config.toml
model = "autoregressive pixel model"
dataset = "photos of plants, animals and fungi (iNaturalist)"
train_examples = 155796
image_size = 16
horizontal_flip = true
levels_per_channel = 6
vocab_size = 217
arch = "transformer_decoder"
width = 256
layers = 10
norm = "layernorm"
norm_position = "pre"
hidden_act = "geglu"
mlp_ratio = 2
head_dim = 16
fused_qkv = false
bias = "none"
qk_norm = false
layer_scale_init = 1.0
parallel_block = false
inner_norm = false
drop_path = 0.05
kv_group_size = 2
positions = "learned"
tie_word_embeddings = true
init = "kaiming_normal"
residual_init = "none"
optimizer = "soap"
beta2 = 0.95
learning_rate = 0.0014
beta1 = 0.95
shampoo_beta = 0.95
eps = 1e-08
precondition_frequency = 32
max_precond_dim = 1024
one_sided = false
adamw_lr_other_params = 0.0019
max_grad_norm = 3.0
cautious_weight_decay = true
max_steps = 15200
batch_size = 128
epochs = 12.5
lr_schedule = "cosine"
final_lr_fraction = 0
warmup_steps = 450
weight_decay = 0.4
adamw_weight_decay_other_params = 0.01
Rows from block 6 of a small autoregressive pixel model, named by matrix and row number. Rows with one number belong to one neuron. Each number is 50 + 15 x the weight over its row's rms, rounded and kept within 0 to 99. All counts start at 0. After the name is the row's rms in percent of the matrix's.
After each neuron's rows are labels from the 100 images, of 14976, where the neuron reaches its largest size: "strongest on" is what is common among them. Only what is clearly more common there than usual is listed. The data: photos of plants, animals and fungi (iNaturalist). In brackets: how many of the 100, against the usual share in percent.
# gate: MLP gate (model.blocks.6.mlp.gate.weight, 512x256), inputs 0-85
# fc1: MLP up (model.blocks.6.mlp.fc1.weight, 512x256), inputs 0-85
# fc2: MLP down (model.blocks.6.mlp.fc2.weight, 256x512, transposed), outputs 0-85

gate.477 105:54 29 64 31 22 37 35 58 66 55 46 57 43 55 82 38 99 49 38 50 68 42 59 44 57 52 51 47 70 68 23 48 50 80 40 53 60 41 46 48 34 37 50 52 37 93 64 22 54 46 45 64 79 49 37 45 56 72 65 62 61 36 67 42 65 43 72 54 39 39 53 64 54 47 81 73 32 52 57 50 16 49 50 60 67 40
fc1.477 103:36 61 61 80 46 41 64 45 53 31 56 26 37 59 11 70 28 56 63 45 49 25 58 64 66 59 59 60 57 54 66 49 61 42 40 57 46 55 39 49 54 64 39 47 97 26 16 66 43 66 47 59 48 49 69 72 50 59 35 52 34 68 44 53 29 47 43 45 76 48 43 55 30 36 19 37 33 58 46 48 68 71 46 44 40 63
fc2.477 104:40 35 51 22 55 69 70 32 68 57 59 62 76 50 47 62 88 49 27 62 24 60 39 16 48 37 42 20 68 52 53 45 21 35 36 47 73 41 50 59 41 50 69 45 42 22 58 53 60 42 50 40 51 54 26 63 64 77 55 59 74 53 58 59 68 46 54 64 39 59 68 51 33 23 30 53 41 82 53 45 74 47 26 64 41 53
strongest on: phylum Arthropoda (70 vs 30.9); class Insecta (68 vs 29.2)

gate.427 109:22 50 78 81 55 42 38 48 37 38 56 25 55 48 46 41 53 52 33 78 51 40 47 53 57 24 54 65 68 68 64 19 00 58 67 57 60 46 51 58 23 43 62 32 53 49 42 60 53 17 47 57 44 51 56 35 71 70 67 64 67 26 41 43 48 49 45 55 41 74 47 45 47 52 51 50 47 46 47 53 53 45 41 77 38 69
fc1.427 105:40 45 52 44 41 70 44 59 50 67 35 56 69 19 48 42 84 49 60 24 36 58 51 55 60 68 42 39 52 63 42 58 82 34 56 81 39 68 67 51 38 50 54 48 52 31 53 56 52 59 39 31 40 62 56 64 56 36 61 60 45 43 40 46 43 46 43 57 34 50 67 48 34 44 36 73 66 47 18 47 58 36 37 55 71 36
fc2.427 105:44 34 55 50 39 43 41 65 65 14 29 47 79 31 31 49 99 34 50 74 85 54 52 40 53 43 48 54 60 36 34 66 49 48 46 23 58 42 42 63 50 50 61 46 33 76 43 48 61 30 48 56 55 78 53 23 49 52 40 63 57 56 39 72 47 50 60 52 59 31 43 37 48 55 40 57 77 18 00 44 49 35 66 60 55 55
strongest on: phylum Arthropoda (73 vs 30.9); class Insecta (72 vs 29.2); order Lepidoptera (35 vs 13.7)

gate.188 098:48 50 45 36 62 59 54 30 41 45 38 34 74 73 72 45 75 52 38 39 52 31 40 13 44 34 14 46 70 69 46 27 43 21 27 66 54 55 62 50 60 82 50 74 51 39 42 47 53 59 53 37 73 56 30 59 67 71 46 44 75 41 37 47 69 58 68 38 60 48 30 71 44 36 58 78 68 64 50 27 68 63 67 17 64 69
fc1.188 097:42 56 56 33 30 41 35 42 54 39 22 52 58 65 62 29 54 64 58 55 53 50 62 47 70 49 87 25 49 20 45 42 66 47 53 45 24 07 45 59 79 41 63 55 39 35 74 27 60 36 49 53 65 31 61 61 83 66 49 73 39 47 41 32 47 51 46 21 51 61 48 55 65 67 55 67 37 72 54 17 37 53 61 01 36 62
fc2.188 108:48 77 29 50 64 68 61 31 07 62 28 27 38 54 71 49 87 38 54 27 56 62 70 57 42 40 30 67 62 44 41 52 53 38 48 48 12 55 52 50 47 48 46 35 49 38 66 41 18 29 56 42 41 55 53 24 46 50 40 35 77 46 49 57 60 81 43 55 26 50 38 53 59 63 58 73 59 24 51 74 42 36 39 48 40 68
strongest on: phylum Arthropoda (78 vs 30.9); class Insecta (74 vs 29.2)

gate.12 094:69 62 61 57 72 16 65 36 05 39 55 41 76 56 43 46 68 56 34 66 36 46 24 70 51 81 71 65 60 69 39 46 19 57 44 16 47 67 65 40 52 60 70 60 63 87 56 46 47 32 26 61 27 55 35 52 61 51 60 27 73 44 40 41 41 30 79 31 75 62 39 60 61 63 43 81 51 63 71 37 73 45 48 56 41 30
fc1.12 094:61 48 44 51 54 19 52 51 50 77 67 64 59 72 55 74 36 63 37 40 53 36 34 77 37 76 69 53 48 48 43 38 52 19 55 52 35 50 36 63 46 29 57 56 62 50 48 54 39 21 05 39 25 44 53 29 78 51 79 51 50 54 50 59 66 77 58 25 62 49 28 50 34 49 27 63 46 44 57 45 57 38 70 51 45 31
fc2.12 093:25 16 50 54 29 59 66 49 00 68 52 42 33 36 55 33 82 53 19 63 39 16 36 54 51 52 37 54 56 51 29 34 73 52 48 60 54 61 62 40 49 55 79 43 41 44 56 43 43 68 38 66 36 60 35 31 34 64 75 38 50 48 74 59 55 91 54 46 41 47 57 60 54 63 60 58 35 54 58 48 59 57 48 56 49 21
strongest on: class Aves (89 vs 55)

gate.142 107:37 50 27 26 58 45 31 68 59 77 51 56 81 42 64 46 48 36 58 44 65 70 50 73 63 48 52 50 45 80 57 57 82 42 47 62 31 67 57 36 31 10 47 46 36 56 76 63 66 98 47 26 51 55 12 58 50 56 50 56 51 59 51 54 53 59 33 24 33 23 64 31 34 52 58 48 53 43 46 30 47 60 46 36 63 75
fc1.142 108:64 33 35 44 54 63 24 28 46 52 31 65 47 60 54 60 42 54 43 39 52 52 39 51 37 38 30 73 51 35 50 57 62 34 48 23 49 22 43 52 57 32 71 26 32 44 54 84 69 62 61 33 68 75 51 55 39 46 52 32 53 75 45 55 51 48 49 29 29 49 61 41 69 50 42 55 51 41 71 39 36 44 58 44 50 20
fc2.142 105:70 57 67 45 81 27 50 69 61 66 56 56 42 36 25 51 71 48 73 84 48 41 60 64 84 64 63 39 61 68 42 34 78 51 72 56 62 60 55 57 42 43 88 49 54 64 57 37 32 59 48 36 42 36 69 18 50 38 59 51 52 68 27 30 54 73 59 33 40 37 35 60 47 34 73 48 58 59 44 57 43 60 61 58 47 65
strongest on: class Aves (83 vs 55); order Passeriformes (52 vs 24.9)

gate.189 081:50 70 75 31 55 83 69 41 54 29 64 34 26 48 33 41 78 72 35 36 60 48 37 64 47 43 58 80 52 46 48 35 46 73 61 68 47 68 48 28 51 30 71 55 39 29 55 43 53 52 56 63 71 35 32 58 53 30 57 51 72 50 51 50 54 50 58 41 66 44 58 51 41 50 32 40 63 36 57 49 46 62 35 45 70 52
fc1.189 088:64 60 51 46 73 87 52 77 63 69 40 35 58 61 47 49 43 49 52 65 27 43 20 54 84 73 68 35 34 70 51 30 48 77 39 72 41 74 50 27 52 22 66 50 36 69 42 44 49 48 71 40 55 54 58 55 59 48 45 44 66 58 76 61 43 78 43 18 46 66 49 57 52 38 86 39 55 47 54 67 29 66 79 43 77 52
fc2.189 085:56 47 44 62 00 32 75 43 41 54 07 47 82 61 27 29 49 70 39 42 52 44 51 48 37 53 60 51 60 86 56 57 63 36 59 58 33 24 53 41 48 59 71 41 46 35 66 18 70 43 38 49 56 56 86 68 56 14 44 36 38 47 60 32 08 21 61 60 22 36 40 24 35 53 61 67 20 32 74 60 51 31 92 57 46 52
strongest on: phylum Arthropoda (77 vs 30.9); class Insecta (75 vs 29.2)

gate.209 099:34 69 50 43 48 29 66 60 72 37 48 46 52 24 51 38 51 57 64 09 40 48 54 15 34 52 42 55 20 32 47 58 50 37 47 60 28 52 52 36 44 46 40 62 59 00 51 56 67 41 21 59 61 08 71 69 57 58 58 69 66 41 41 29 65 58 86 79 44 51 57 46 57 52 29 69 64 46 47 42 73 55 48 30 63 46
fc1.209 098:46 60 32 54 38 70 49 44 89 69 39 87 53 23 45 15 56 60 31 51 28 39 54 39 32 55 45 32 57 53 36 54 38 45 52 64 37 52 77 37 55 45 68 69 47 63 43 74 55 59 32 63 75 44 74 37 48 60 47 53 54 25 50 64 55 32 48 52 55 85 40 60 62 35 63 45 69 68 42 44 41 50 54 36 74 53
fc2.209 106:58 42 57 53 52 61 29 27 34 50 44 69 44 70 47 54 44 61 60 27 37 45 56 63 55 47 59 53 36 47 47 78 64 50 65 72 41 70 71 44 49 40 66 56 29 55 42 55 41 52 46 36 27 60 63 62 42 29 47 44 19 12 64 55 27 37 25 36 55 23 60 40 52 66 58 45 52 51 70 40 52 36 42 56 36 73
strongest on: phylum Arthropoda (70 vs 30.9); class Insecta (67 vs 29.2)

gate.245 092:68 51 51 41 40 60 49 62 43 31 49 44 26 53 41 53 77 44 41 52 64 75 42 55 25 27 58 42 60 55 52 60 68 33 47 39 51 49 56 45 54 62 53 40 23 86 52 20 33 56 46 76 54 60 64 52 71 30 58 57 40 70 46 27 38 77 20 58 32 74 78 34 59 66 43 55 64 51 53 47 58 35 54 55 76 50
fc1.245 094:72 52 33 62 36 65 83 48 31 43 72 52 31 42 35 51 59 39 32 48 48 47 37 42 55 65 26 50 56 71 63 63 54 44 53 39 46 43 46 25 49 35 47 64 47 72 45 43 57 42 63 46 39 65 36 46 30 17 56 66 67 65 45 61 53 54 41 22 41 55 68 72 54 60 51 39 74 46 52 43 49 48 52 27 53 58
fc2.245 097:24 56 82 67 78 54 62 57 44 53 58 48 59 34 55 60 38 74 64 41 23 37 46 41 44 63 83 61 50 69 50 70 45 51 63 52 43 62 52 44 56 29 39 64 56 33 63 25 62 63 53 61 48 48 69 37 64 35 64 63 66 45 48 27 59 70 67 62 32 78 37 49 41 45 41 49 37 33 44 48 51 57 34 49 58 49
strongest on: phylum Arthropoda (94 vs 30.9); class Insecta (91 vs 29.2)

gate.388 097:54 55 94 32 35 34 68 43 55 43 35 55 35 59 52 49 34 46 90 68 58 54 60 55 41 72 61 45 52 27 19 26 73 31 51 32 38 29 55 84 56 33 68 47 53 47 47 51 50 59 25 22 51 51 77 48 63 68 51 60 50 46 57 26 54 55 33 72 59 21 59 68 59 39 52 33 37 44 66 65 70 42 53 58 54 45
fc1.388 099:69 36 62 41 38 50 55 53 99 37 69 50 33 38 56 44 52 54 55 41 55 57 57 54 44 44 53 27 32 41 33 71 51 67 46 51 50 66 79 59 62 27 58 61 39 56 31 65 76 85 34 38 50 51 45 72 54 42 35 67 48 40 67 51 46 58 41 33 89 30 94 71 26 63 63 52 42 31 51 53 66 49 76 48 70 48
fc2.388 091:53 66 56 54 74 83 56 46 84 76 43 29 38 58 40 70 56 25 27 42 56 57 56 36 52 52 68 71 47 56 27 54 55 81 43 69 60 53 42 47 38 36 54 25 58 67 29 53 25 76 34 34 43 10 54 35 54 28 52 50 80 55 55 19 36 53 49 52 70 48 55 76 67 40 50 46 69 52 65 64 34 56 45 80 52 31
strongest on: class Insecta (59 vs 29.2); order Lepidoptera (32 vs 13.7)

gate.224 097:38 54 44 47 57 53 33 72 46 34 24 54 46 58 49 52 50 48 45 31 35 03 59 55 45 53 57 45 59 58 55 28 36 59 64 67 69 42 54 55 57 15 85 33 64 34 37 53 40 13 63 52 54 51 55 45 36 58 52 40 38 53 43 14 43 72 58 66 85 38 33 49 24 60 21 79 48 54 42 27 35 36 53 45 49 38
fc1.224 098:63 42 59 68 62 51 37 46 86 26 46 33 44 60 55 51 71 54 66 46 47 38 27 28 61 55 31 58 72 45 49 87 68 43 42 44 49 45 47 56 70 53 67 15 32 74 53 60 49 39 65 32 80 63 39 28 51 38 53 62 62 37 54 60 47 39 41 39 36 51 52 47 45 92 46 46 49 18 38 46 77 45 62 40 39 42
fc2.224 092:48 51 37 56 69 58 68 32 77 53 31 48 33 53 50 51 60 65 60 64 69 41 51 36 51 57 41 41 79 42 29 60 49 47 48 27 39 71 42 43 93 66 17 54 62 32 83 66 32 58 46 50 68 31 31 51 91 27 54 52 61 67 43 37 71 35 47 29 51 48 84 62 56 39 34 49 45 24 31 54 42 31 40 41 74 61
strongest on: class Aves (97 vs 55); phylum Chordata (97 vs 60.8); order Accipitriformes (34 vs 3.9); family: Accipitridae (28 vs 3.3)

gate.470 099:44 50 28 55 74 79 66 17 20 65 66 45 52 44 55 86 35 64 50 66 46 61 40 51 39 40 59 41 30 52 57 57 43 50 48 68 53 40 73 75 72 46 33 63 56 37 52 29 68 61 42 39 39 73 37 49 71 45 40 34 57 32 44 30 29 65 32 53 67 24 63 49 55 41 48 40 62 41 55 60 63 63 41 32 52 17
fc1.470 097:57 45 33 42 47 89 56 50 51 61 65 33 39 47 46 53 37 62 34 68 58 37 58 11 27 69 45 62 41 85 50 53 53 54 32 54 89 24 62 66 45 67 26 57 45 52 53 33 68 52 12 42 61 41 30 52 45 35 57 47 35 34 40 52 58 52 50 32 48 66 54 49 47 49 63 48 62 45 49 81 45 40 53 27 36 38
fc2.470 095:11 57 42 60 54 68 30 40 62 62 56 33 41 49 58 70 55 45 45 47 44 56 69 23 26 59 50 24 61 67 43 25 35 40 47 56 54 55 54 31 71 46 64 36 24 56 58 88 51 61 34 54 48 81 68 38 37 47 50 59 57 10 58 47 95 59 41 33 16 73 57 57 59 57 27 48 54 60 53 53 51 30 51 51 54 54
strongest on: phylum Arthropoda (68 vs 30.9); class Insecta (65 vs 29.2)