python train.py --dataset="photos of plants, animals and fungi (iNaturalist)" --image_size=16 --norm="layernorm" --norm_position="pre" --activation="geglu" --qk_norm=false --inner_norm=false --kv_group_size=2 --positions="learned" --residual_init="none" --lr=0.0014 --adamw_lr_other_params=0.0019 --grad_clip=3.0 --final_lr_fraction=0 --weight_decay=0.4
Rows from block 3 of a small autoregressive pixel model, named by matrix and row number. Rows with one number belong to one neuron. Each number is 50 + 15 x the weight over its row's rms, rounded and kept within 0 to 99. All counts start at 0.
After each neuron's rows are labels from the 100 images, of 14976, where the neuron reaches its largest size: "top examples" is what is common among them. Only what is clearly more common there than usual is listed. The data: photos of plants, animals and fungi (iNaturalist).
# gate: MLP gate (model.blocks.3.mlp.gate.weight, 512x256), inputs 128-255
# fc1: MLP up (model.blocks.3.mlp.fc1.weight, 512x256), inputs 128-255
# fc2: MLP down (model.blocks.3.mlp.fc2.weight, 256x512, transposed), outputs 128-255

gate.497:14 58 52 57 40 48 20 21 30 68 70 30 52 69 47 42 32 50 71 66 56 62 67 56 38 51 80 55 58 64 34 56 57 38 54 69 72 57 47 47 87 45 94 73 55 42 41 49 53 57 39 57 39 65 31 61 53 49 44 32 46 34 44 38 63 52 41 61 22 41 61 53 68 42 48 23 49 51 70 51 81 60 40 26 55 56 97 27 34 41 35 44 45 47 51 66 55 47 22 34 27 80 61 42 75 33 61 65 42 48 18 57 61 76 47 60 55 51 48 37 68 65 51 75 58 19 46 45
fc1.497:62 57 51 32 69 45 73 51 65 64 47 62 59 50 36 50 50 50 33 46 17 36 60 36 35 54 33 27 49 71 51 52 14 66 35 50 47 30 62 49 32 61 32 23 50 34 44 34 39 50 57 58 73 28 54 52 50 26 71 56 65 45 69 70 51 43 67 60 51 55 47 56 50 52 79 56 59 33 26 53 56 63 53 49 58 32 05 66 44 63 58 27 58 43 80 40 57 31 51 46 81 22 32 48 65 58 28 35 48 32 58 82 43 21 39 42 39 80 61 46 57 50 53 33 59 58 41 36
fc2.497:48 40 50 71 75 72 69 64 36 47 71 49 72 39 61 54 56 17 36 27 64 55 62 52 63 61 39 41 47 60 29 43 30 51 47 64 99 54 61 52 44 55 60 43 31 57 66 52 79 85 75 32 45 49 59 33 59 81 23 74 81 73 79 54 39 62 48 61 53 32 31 59 39 36 30 51 43 37 47 76 44 33 48 68 28 63 19 72 35 38 43 50 56 53 60 36 55 51 52 68 40 31 36 38 25 52 24 68 66 63 50 55 67 08 42 49 58 65 49 36 44 29 78 60 49 63 65 40
top examples: class Aves; order Passeriformes

gate.504:27 30 22 50 42 50 47 42 45 62 58 60 40 30 47 31 25 67 37 27 52 30 39 54 53 24 50 64 46 28 83 54 48 61 67 51 58 62 43 85 50 52 51 32 43 79 54 42 58 50 70 44 64 65 52 48 36 31 52 38 29 51 73 80 33 44 53 72 50 69 36 47 49 40 58 25 56 55 53 29 23 74 43 41 48 55 41 54 45 77 57 50 46 35 44 39 48 04 27 50 47 32 62 72 55 61 33 00 28 53 55 46 71 47 45 58 65 45 48 50 62 62 56 62 59 69 40 44
fc1.504:57 44 55 53 11 45 62 80 77 46 45 68 75 25 35 55 38 48 60 45 67 53 53 90 35 61 43 63 48 40 44 44 64 23 60 55 63 31 55 26 50 38 40 48 55 53 65 49 30 20 54 35 38 52 36 41 65 67 36 63 68 38 56 28 58 59 59 29 45 70 50 67 71 48 51 50 72 68 38 51 38 40 29 72 67 57 51 72 38 53 50 29 54 74 56 52 52 49 41 47 53 41 35 26 60 46 90 58 34 50 61 67 48 28 47 38 32 34 58 63 65 51 46 74 59 40 34 70
fc2.504:46 65 54 56 17 26 41 67 53 58 87 70 57 54 33 54 47 50 45 46 58 71 37 52 47 72 84 73 57 60 46 53 54 67 44 62 94 80 51 55 38 23 41 76 79 53 36 67 64 54 43 63 55 48 52 55 29 52 59 53 38 57 65 57 54 35 55 43 56 54 46 57 25 32 34 36 35 59 56 67 33 60 41 46 61 43 55 60 41 36 42 48 36 69 42 45 46 67 52 46 51 76 23 50 15 69 71 41 30 47 54 37 37 28 49 37 34 37 36 67 66 84 48 38 39 29 31 52
top examples: phylum Arthropoda; class Insecta; order Coleoptera

gate.369:57 45 55 39 55 43 30 41 25 54 40 50 53 42 56 70 23 46 54 36 38 51 43 56 41 51 48 42 41 51 31 28 71 44 48 26 51 51 55 58 72 75 54 31 37 47 57 50 64 44 37 58 68 72 69 40 60 49 48 62 53 61 97 51 37 83 12 68 51 87 43 82 44 59 50 48 61 37 66 61 20 32 29 57 56 69 41 58 58 52 51 63 52 68 45 31 33 44 49 44 62 50 71 39 62 49 60 76 57 68 26 27 56 35 44 46 52 61 43 51 32 47 36 54 66 46 46 27
fc1.369:67 31 57 47 73 33 57 40 51 35 58 39 36 55 48 58 34 45 71 50 44 45 20 59 43 42 16 69 60 69 60 54 64 11 45 61 51 52 99 61 71 57 71 65 58 62 31 32 46 96 77 59 56 37 63 50 47 42 51 52 60 39 57 45 58 56 54 64 61 70 50 48 56 60 58 39 30 46 45 24 50 42 22 47 38 93 47 35 48 49 49 52 44 58 62 43 47 49 97 43 49 31 42 65 38 35 29 63 52 49 32 25 43 37 54 53 37 72 41 49 78 69 39 45 67 44 75 31
fc2.369:53 75 49 58 62 63 56 28 42 71 53 69 52 55 62 29 51 47 38 92 41 13 57 67 54 47 35 25 46 41 19 37 39 58 68 43 47 43 65 70 55 61 66 44 62 53 00 39 59 30 69 68 57 80 16 52 55 56 36 36 32 54 33 38 69 64 65 49 44 38 57 36 48 55 62 34 60 80 80 46 52 55 48 52 54 50 47 50 33 35 47 61 41 40 24 59 54 42 27 40 56 58 30 37 63 42 64 57 40 40 44 67 29 53 55 17 56 34 25 32 76 44 57 39 52 46 41 41
top examples: phylum Arthropoda; class Insecta

gate.221:42 43 39 27 58 64 35 38 20 50 52 42 36 48 52 48 49 53 41 34 72 42 39 85 43 42 74 39 37 36 40 71 60 54 56 60 71 68 62 42 25 80 98 46 52 48 45 43 37 64 50 26 45 56 41 81 62 58 68 31 49 39 47 67 25 39 19 44 56 37 67 48 41 56 54 52 05 54 56 62 45 47 44 49 35 00 21 78 21 33 58 74 46 53 40 48 65 56 60 44 27 58 51 40 58 59 27 53 35 46 40 62 40 69 43 42 46 99 23 44 48 70 65 63 69 54 35 61
fc1.221:35 79 00 60 63 63 32 68 43 57 55 59 51 65 24 58 57 74 35 34 31 60 47 38 53 72 68 49 22 91 63 28 29 36 48 53 52 46 75 27 53 27 58 61 46 53 66 59 29 36 29 53 52 52 50 57 69 44 29 65 55 49 48 55 69 28 53 49 45 38 56 39 53 77 35 42 50 47 64 67 49 39 55 58 48 54 59 54 51 58 57 46 59 72 51 67 66 44 67 62 48 53 66 39 88 29 24 48 38 47 49 60 73 42 42 56 50 39 55 77 63 42 25 40 32 68 63 17
fc2.221:58 61 61 57 41 52 74 50 68 42 50 38 23 31 47 36 89 50 65 55 36 62 59 24 45 24 42 46 18 24 54 53 87 39 41 58 41 41 49 31 38 53 55 61 57 67 53 73 54 42 44 41 64 74 50 13 58 37 46 63 68 49 58 72 59 54 48 36 45 61 45 58 60 56 36 58 33 44 50 32 78 54 41 58 57 66 32 43 33 89 41 51 15 28 44 71 45 50 33 51 50 37 37 83 48 28 26 37 57 29 48 69 62 49 59 46 42 35 56 40 48 68 40 83 54 39 53 54
top examples: phylum Chordata; class Aves; order Passeriformes

gate.349:53 35 59 36 37 64 55 66 57 45 53 36 35 47 67 57 27 66 74 54 66 26 60 37 42 55 69 49 71 70 61 58 31 36 52 46 21 70 61 48 31 65 51 50 53 68 33 48 44 31 37 66 61 73 51 41 58 59 11 41 45 39 71 22 77 58 68 38 43 61 39 52 50 70 48 54 60 35 64 37 63 46 40 52 63 57 72 31 32 50 44 57 38 47 43 35 53 45 55 32 79 61 27 76 35 39 41 39 50 47 53 26 43 41 62 83 35 13 41 44 57 74 54 40 40 34 30 51
fc1.349:64 56 35 54 59 60 48 56 53 41 34 47 38 43 66 76 36 41 58 66 63 48 41 52 48 35 39 58 40 31 33 41 45 38 43 36 20 41 33 72 39 77 11 47 60 66 57 75 38 62 59 34 60 55 73 47 52 58 56 38 53 39 55 44 57 54 61 80 52 70 38 57 75 67 66 71 78 58 36 31 64 40 70 39 40 32 43 40 45 56 50 46 44 49 69 38 37 49 80 37 48 45 27 49 31 40 55 37 32 37 59 43 40 25 48 53 53 46 58 60 29 61 34 49 20 55 74 59
fc2.349:50 69 38 44 34 50 32 81 24 40 65 68 33 40 51 20 42 52 80 45 52 54 60 53 75 41 52 44 72 50 50 38 40 55 55 47 49 65 40 59 36 51 82 41 77 26 50 38 52 65 33 52 58 65 20 50 47 34 54 28 60 55 36 42 52 48 46 37 40 59 74 63 35 50 42 23 54 60 74 37 72 76 46 51 77 73 69 44 62 61 58 39 44 62 51 50 38 60 40 56 67 63 54 58 28 55 85 54 69 18 44 71 45 43 29 49 40 58 58 55 64 57 29 57 52 24 60 56
top examples: class Aves; order Passeriformes

gate.143:55 68 47 59 42 55 44 64 41 52 69 35 79 40 45 41 33 32 48 60 58 24 79 57 22 71 40 63 35 39 60 34 50 72 50 33 83 36 42 28 52 57 62 42 36 37 50 36 58 36 64 53 51 50 73 67 42 34 32 60 51 34 48 58 61 31 66 31 47 43 60 58 55 55 47 19 71 50 57 69 76 39 62 45 59 03 56 46 51 35 34 68 19 47 58 87 50 35 80 47 33 23 35 73 59 77 44 33 40 34 45 36 54 42 72 50 62 45 67 44 64 72 61 43 27 44 60 33
fc1.143:62 53 51 49 66 73 55 33 24 50 54 37 76 59 31 34 39 44 27 57 37 54 38 43 45 51 58 41 63 33 53 53 45 45 52 73 47 64 29 44 27 58 40 54 33 52 64 60 47 72 62 32 64 65 51 66 69 38 31 56 60 55 59 47 49 64 52 42 81 78 27 21 65 45 65 58 55 66 55 50 53 46 37 63 48 41 54 36 54 56 62 51 62 56 46 21 28 41 56 38 24 46 59 34 59 72 49 26 57 67 15 41 31 37 43 50 99 31 60 62 45 61 34 48 43 61 67 51
fc2.143:49 57 74 65 38 40 72 65 42 60 59 35 35 65 48 40 63 61 77 57 65 69 35 43 29 61 48 51 25 40 56 61 42 57 79 38 49 61 47 41 28 62 52 22 44 68 70 37 50 42 62 20 39 68 34 55 38 84 55 32 53 68 45 22 39 32 30 26 58 27 79 35 70 36 54 39 52 21 38 72 29 55 43 28 32 62 63 49 50 38 51 41 28 53 51 80 48 57 22 43 72 54 78 48 52 28 41 32 72 45 56 39 50 59 60 80 64 12 36 44 24 65 53 45 54 16 61 40
top examples: class Aves

gate.416:57 40 58 45 44 24 67 57 77 42 37 48 58 36 67 87 35 41 24 51 41 25 56 34 65 57 56 42 58 63 52 57 63 54 42 72 38 46 22 63 77 62 50 61 11 88 80 76 47 26 31 50 54 35 70 75 37 48 47 59 61 49 42 42 69 31 47 35 49 06 66 51 48 48 56 47 54 51 63 30 41 68 57 56 45 04 28 67 28 25 57 56 46 60 55 28 54 63 71 70 59 79 68 34 51 41 51 66 49 60 60 21 66 22 37 35 43 52 51 55 32 28 50 47 41 62 12 45
fc1.416:39 54 46 40 48 56 57 27 66 68 38 62 62 23 48 44 59 41 39 63 49 44 71 72 50 29 51 71 54 51 70 54 67 23 75 66 59 15 58 42 42 55 37 47 48 44 46 57 49 29 46 56 55 38 59 39 64 39 55 32 78 62 69 68 51 58 31 31 44 57 35 79 74 45 48 43 74 99 52 21 52 72 46 23 39 38 27 50 35 48 49 58 65 27 43 43 78 62 45 72 48 66 41 51 34 38 33 77 50 48 47 52 67 42 66 53 27 45 59 49 53 35 36 39 68 63 73 20
fc2.416:63 49 50 38 38 87 36 21 65 64 32 69 63 26 63 45 42 72 39 36 49 71 38 09 17 59 51 62 58 54 49 43 46 57 51 54 36 45 47 65 62 59 57 35 39 55 64 79 25 44 46 26 35 56 54 61 57 38 60 48 70 50 61 58 50 62 10 35 41 49 79 86 34 63 67 29 64 65 43 67 56 80 48 28 28 54 41 44 83 30 50 55 46 26 66 53 49 58 64 36 32 46 43 56 60 45 58 59 50 72 88 44 51 70 31 32 76 43 65 44 58 44 75 32 55 49 37 37
top examples: phylum Arthropoda; class Insecta

gate.93:38 51 70 42 31 68 48 49 39 54 55 37 43 71 46 35 37 70 42 08 40 50 48 57 39 94 51 39 79 69 59 46 25 65 50 27 82 61 59 31 44 47 48 63 39 36 55 40 34 37 37 53 64 44 56 57 46 31 74 37 61 39 52 37 54 44 52 47 60 62 48 19 32 44 65 24 66 71 59 69 70 57 43 74 53 44 18 46 36 53 84 67 70 42 47 74 32 20 72 62 55 51 11 56 46 41 43 39 22 44 38 54 52 56 45 76 54 70 44 53 61 54 63 59 61 50 37 54
fc1.93:45 76 40 48 51 44 53 67 36 22 46 24 65 56 38 23 31 49 43 43 47 50 30 74 56 69 46 30 57 24 58 83 53 75 49 47 75 45 53 54 49 51 51 71 48 45 71 32 53 45 58 62 80 44 47 50 25 22 53 45 47 38 56 37 36 36 48 46 71 22 70 43 31 53 23 32 75 51 58 53 99 60 66 42 53 42 48 71 44 81 76 50 76 36 57 75 54 08 36 47 52 46 53 72 32 36 32 29 42 54 47 41 57 59 75 54 56 50 59 73 56 46 71 35 50 46 61 40
fc2.93:15 63 36 52 45 08 35 57 57 64 56 39 49 34 31 64 45 73 51 24 69 54 35 42 55 30 52 40 59 54 77 68 66 33 30 56 26 37 54 48 65 52 76 55 44 53 53 49 31 28 28 40 41 27 40 49 34 18 39 68 72 51 49 45 61 44 47 40 54 67 45 82 32 80 65 30 70 73 38 58 53 32 57 17 59 26 51 50 47 56 72 72 49 79 46 42 59 47 58 60 42 53 28 03 45 43 53 44 42 15 65 64 49 66 74 62 37 67 57 96 37 51 45 43 59 50 60 50
top examples: phylum Chordata; class Aves; order Passeriformes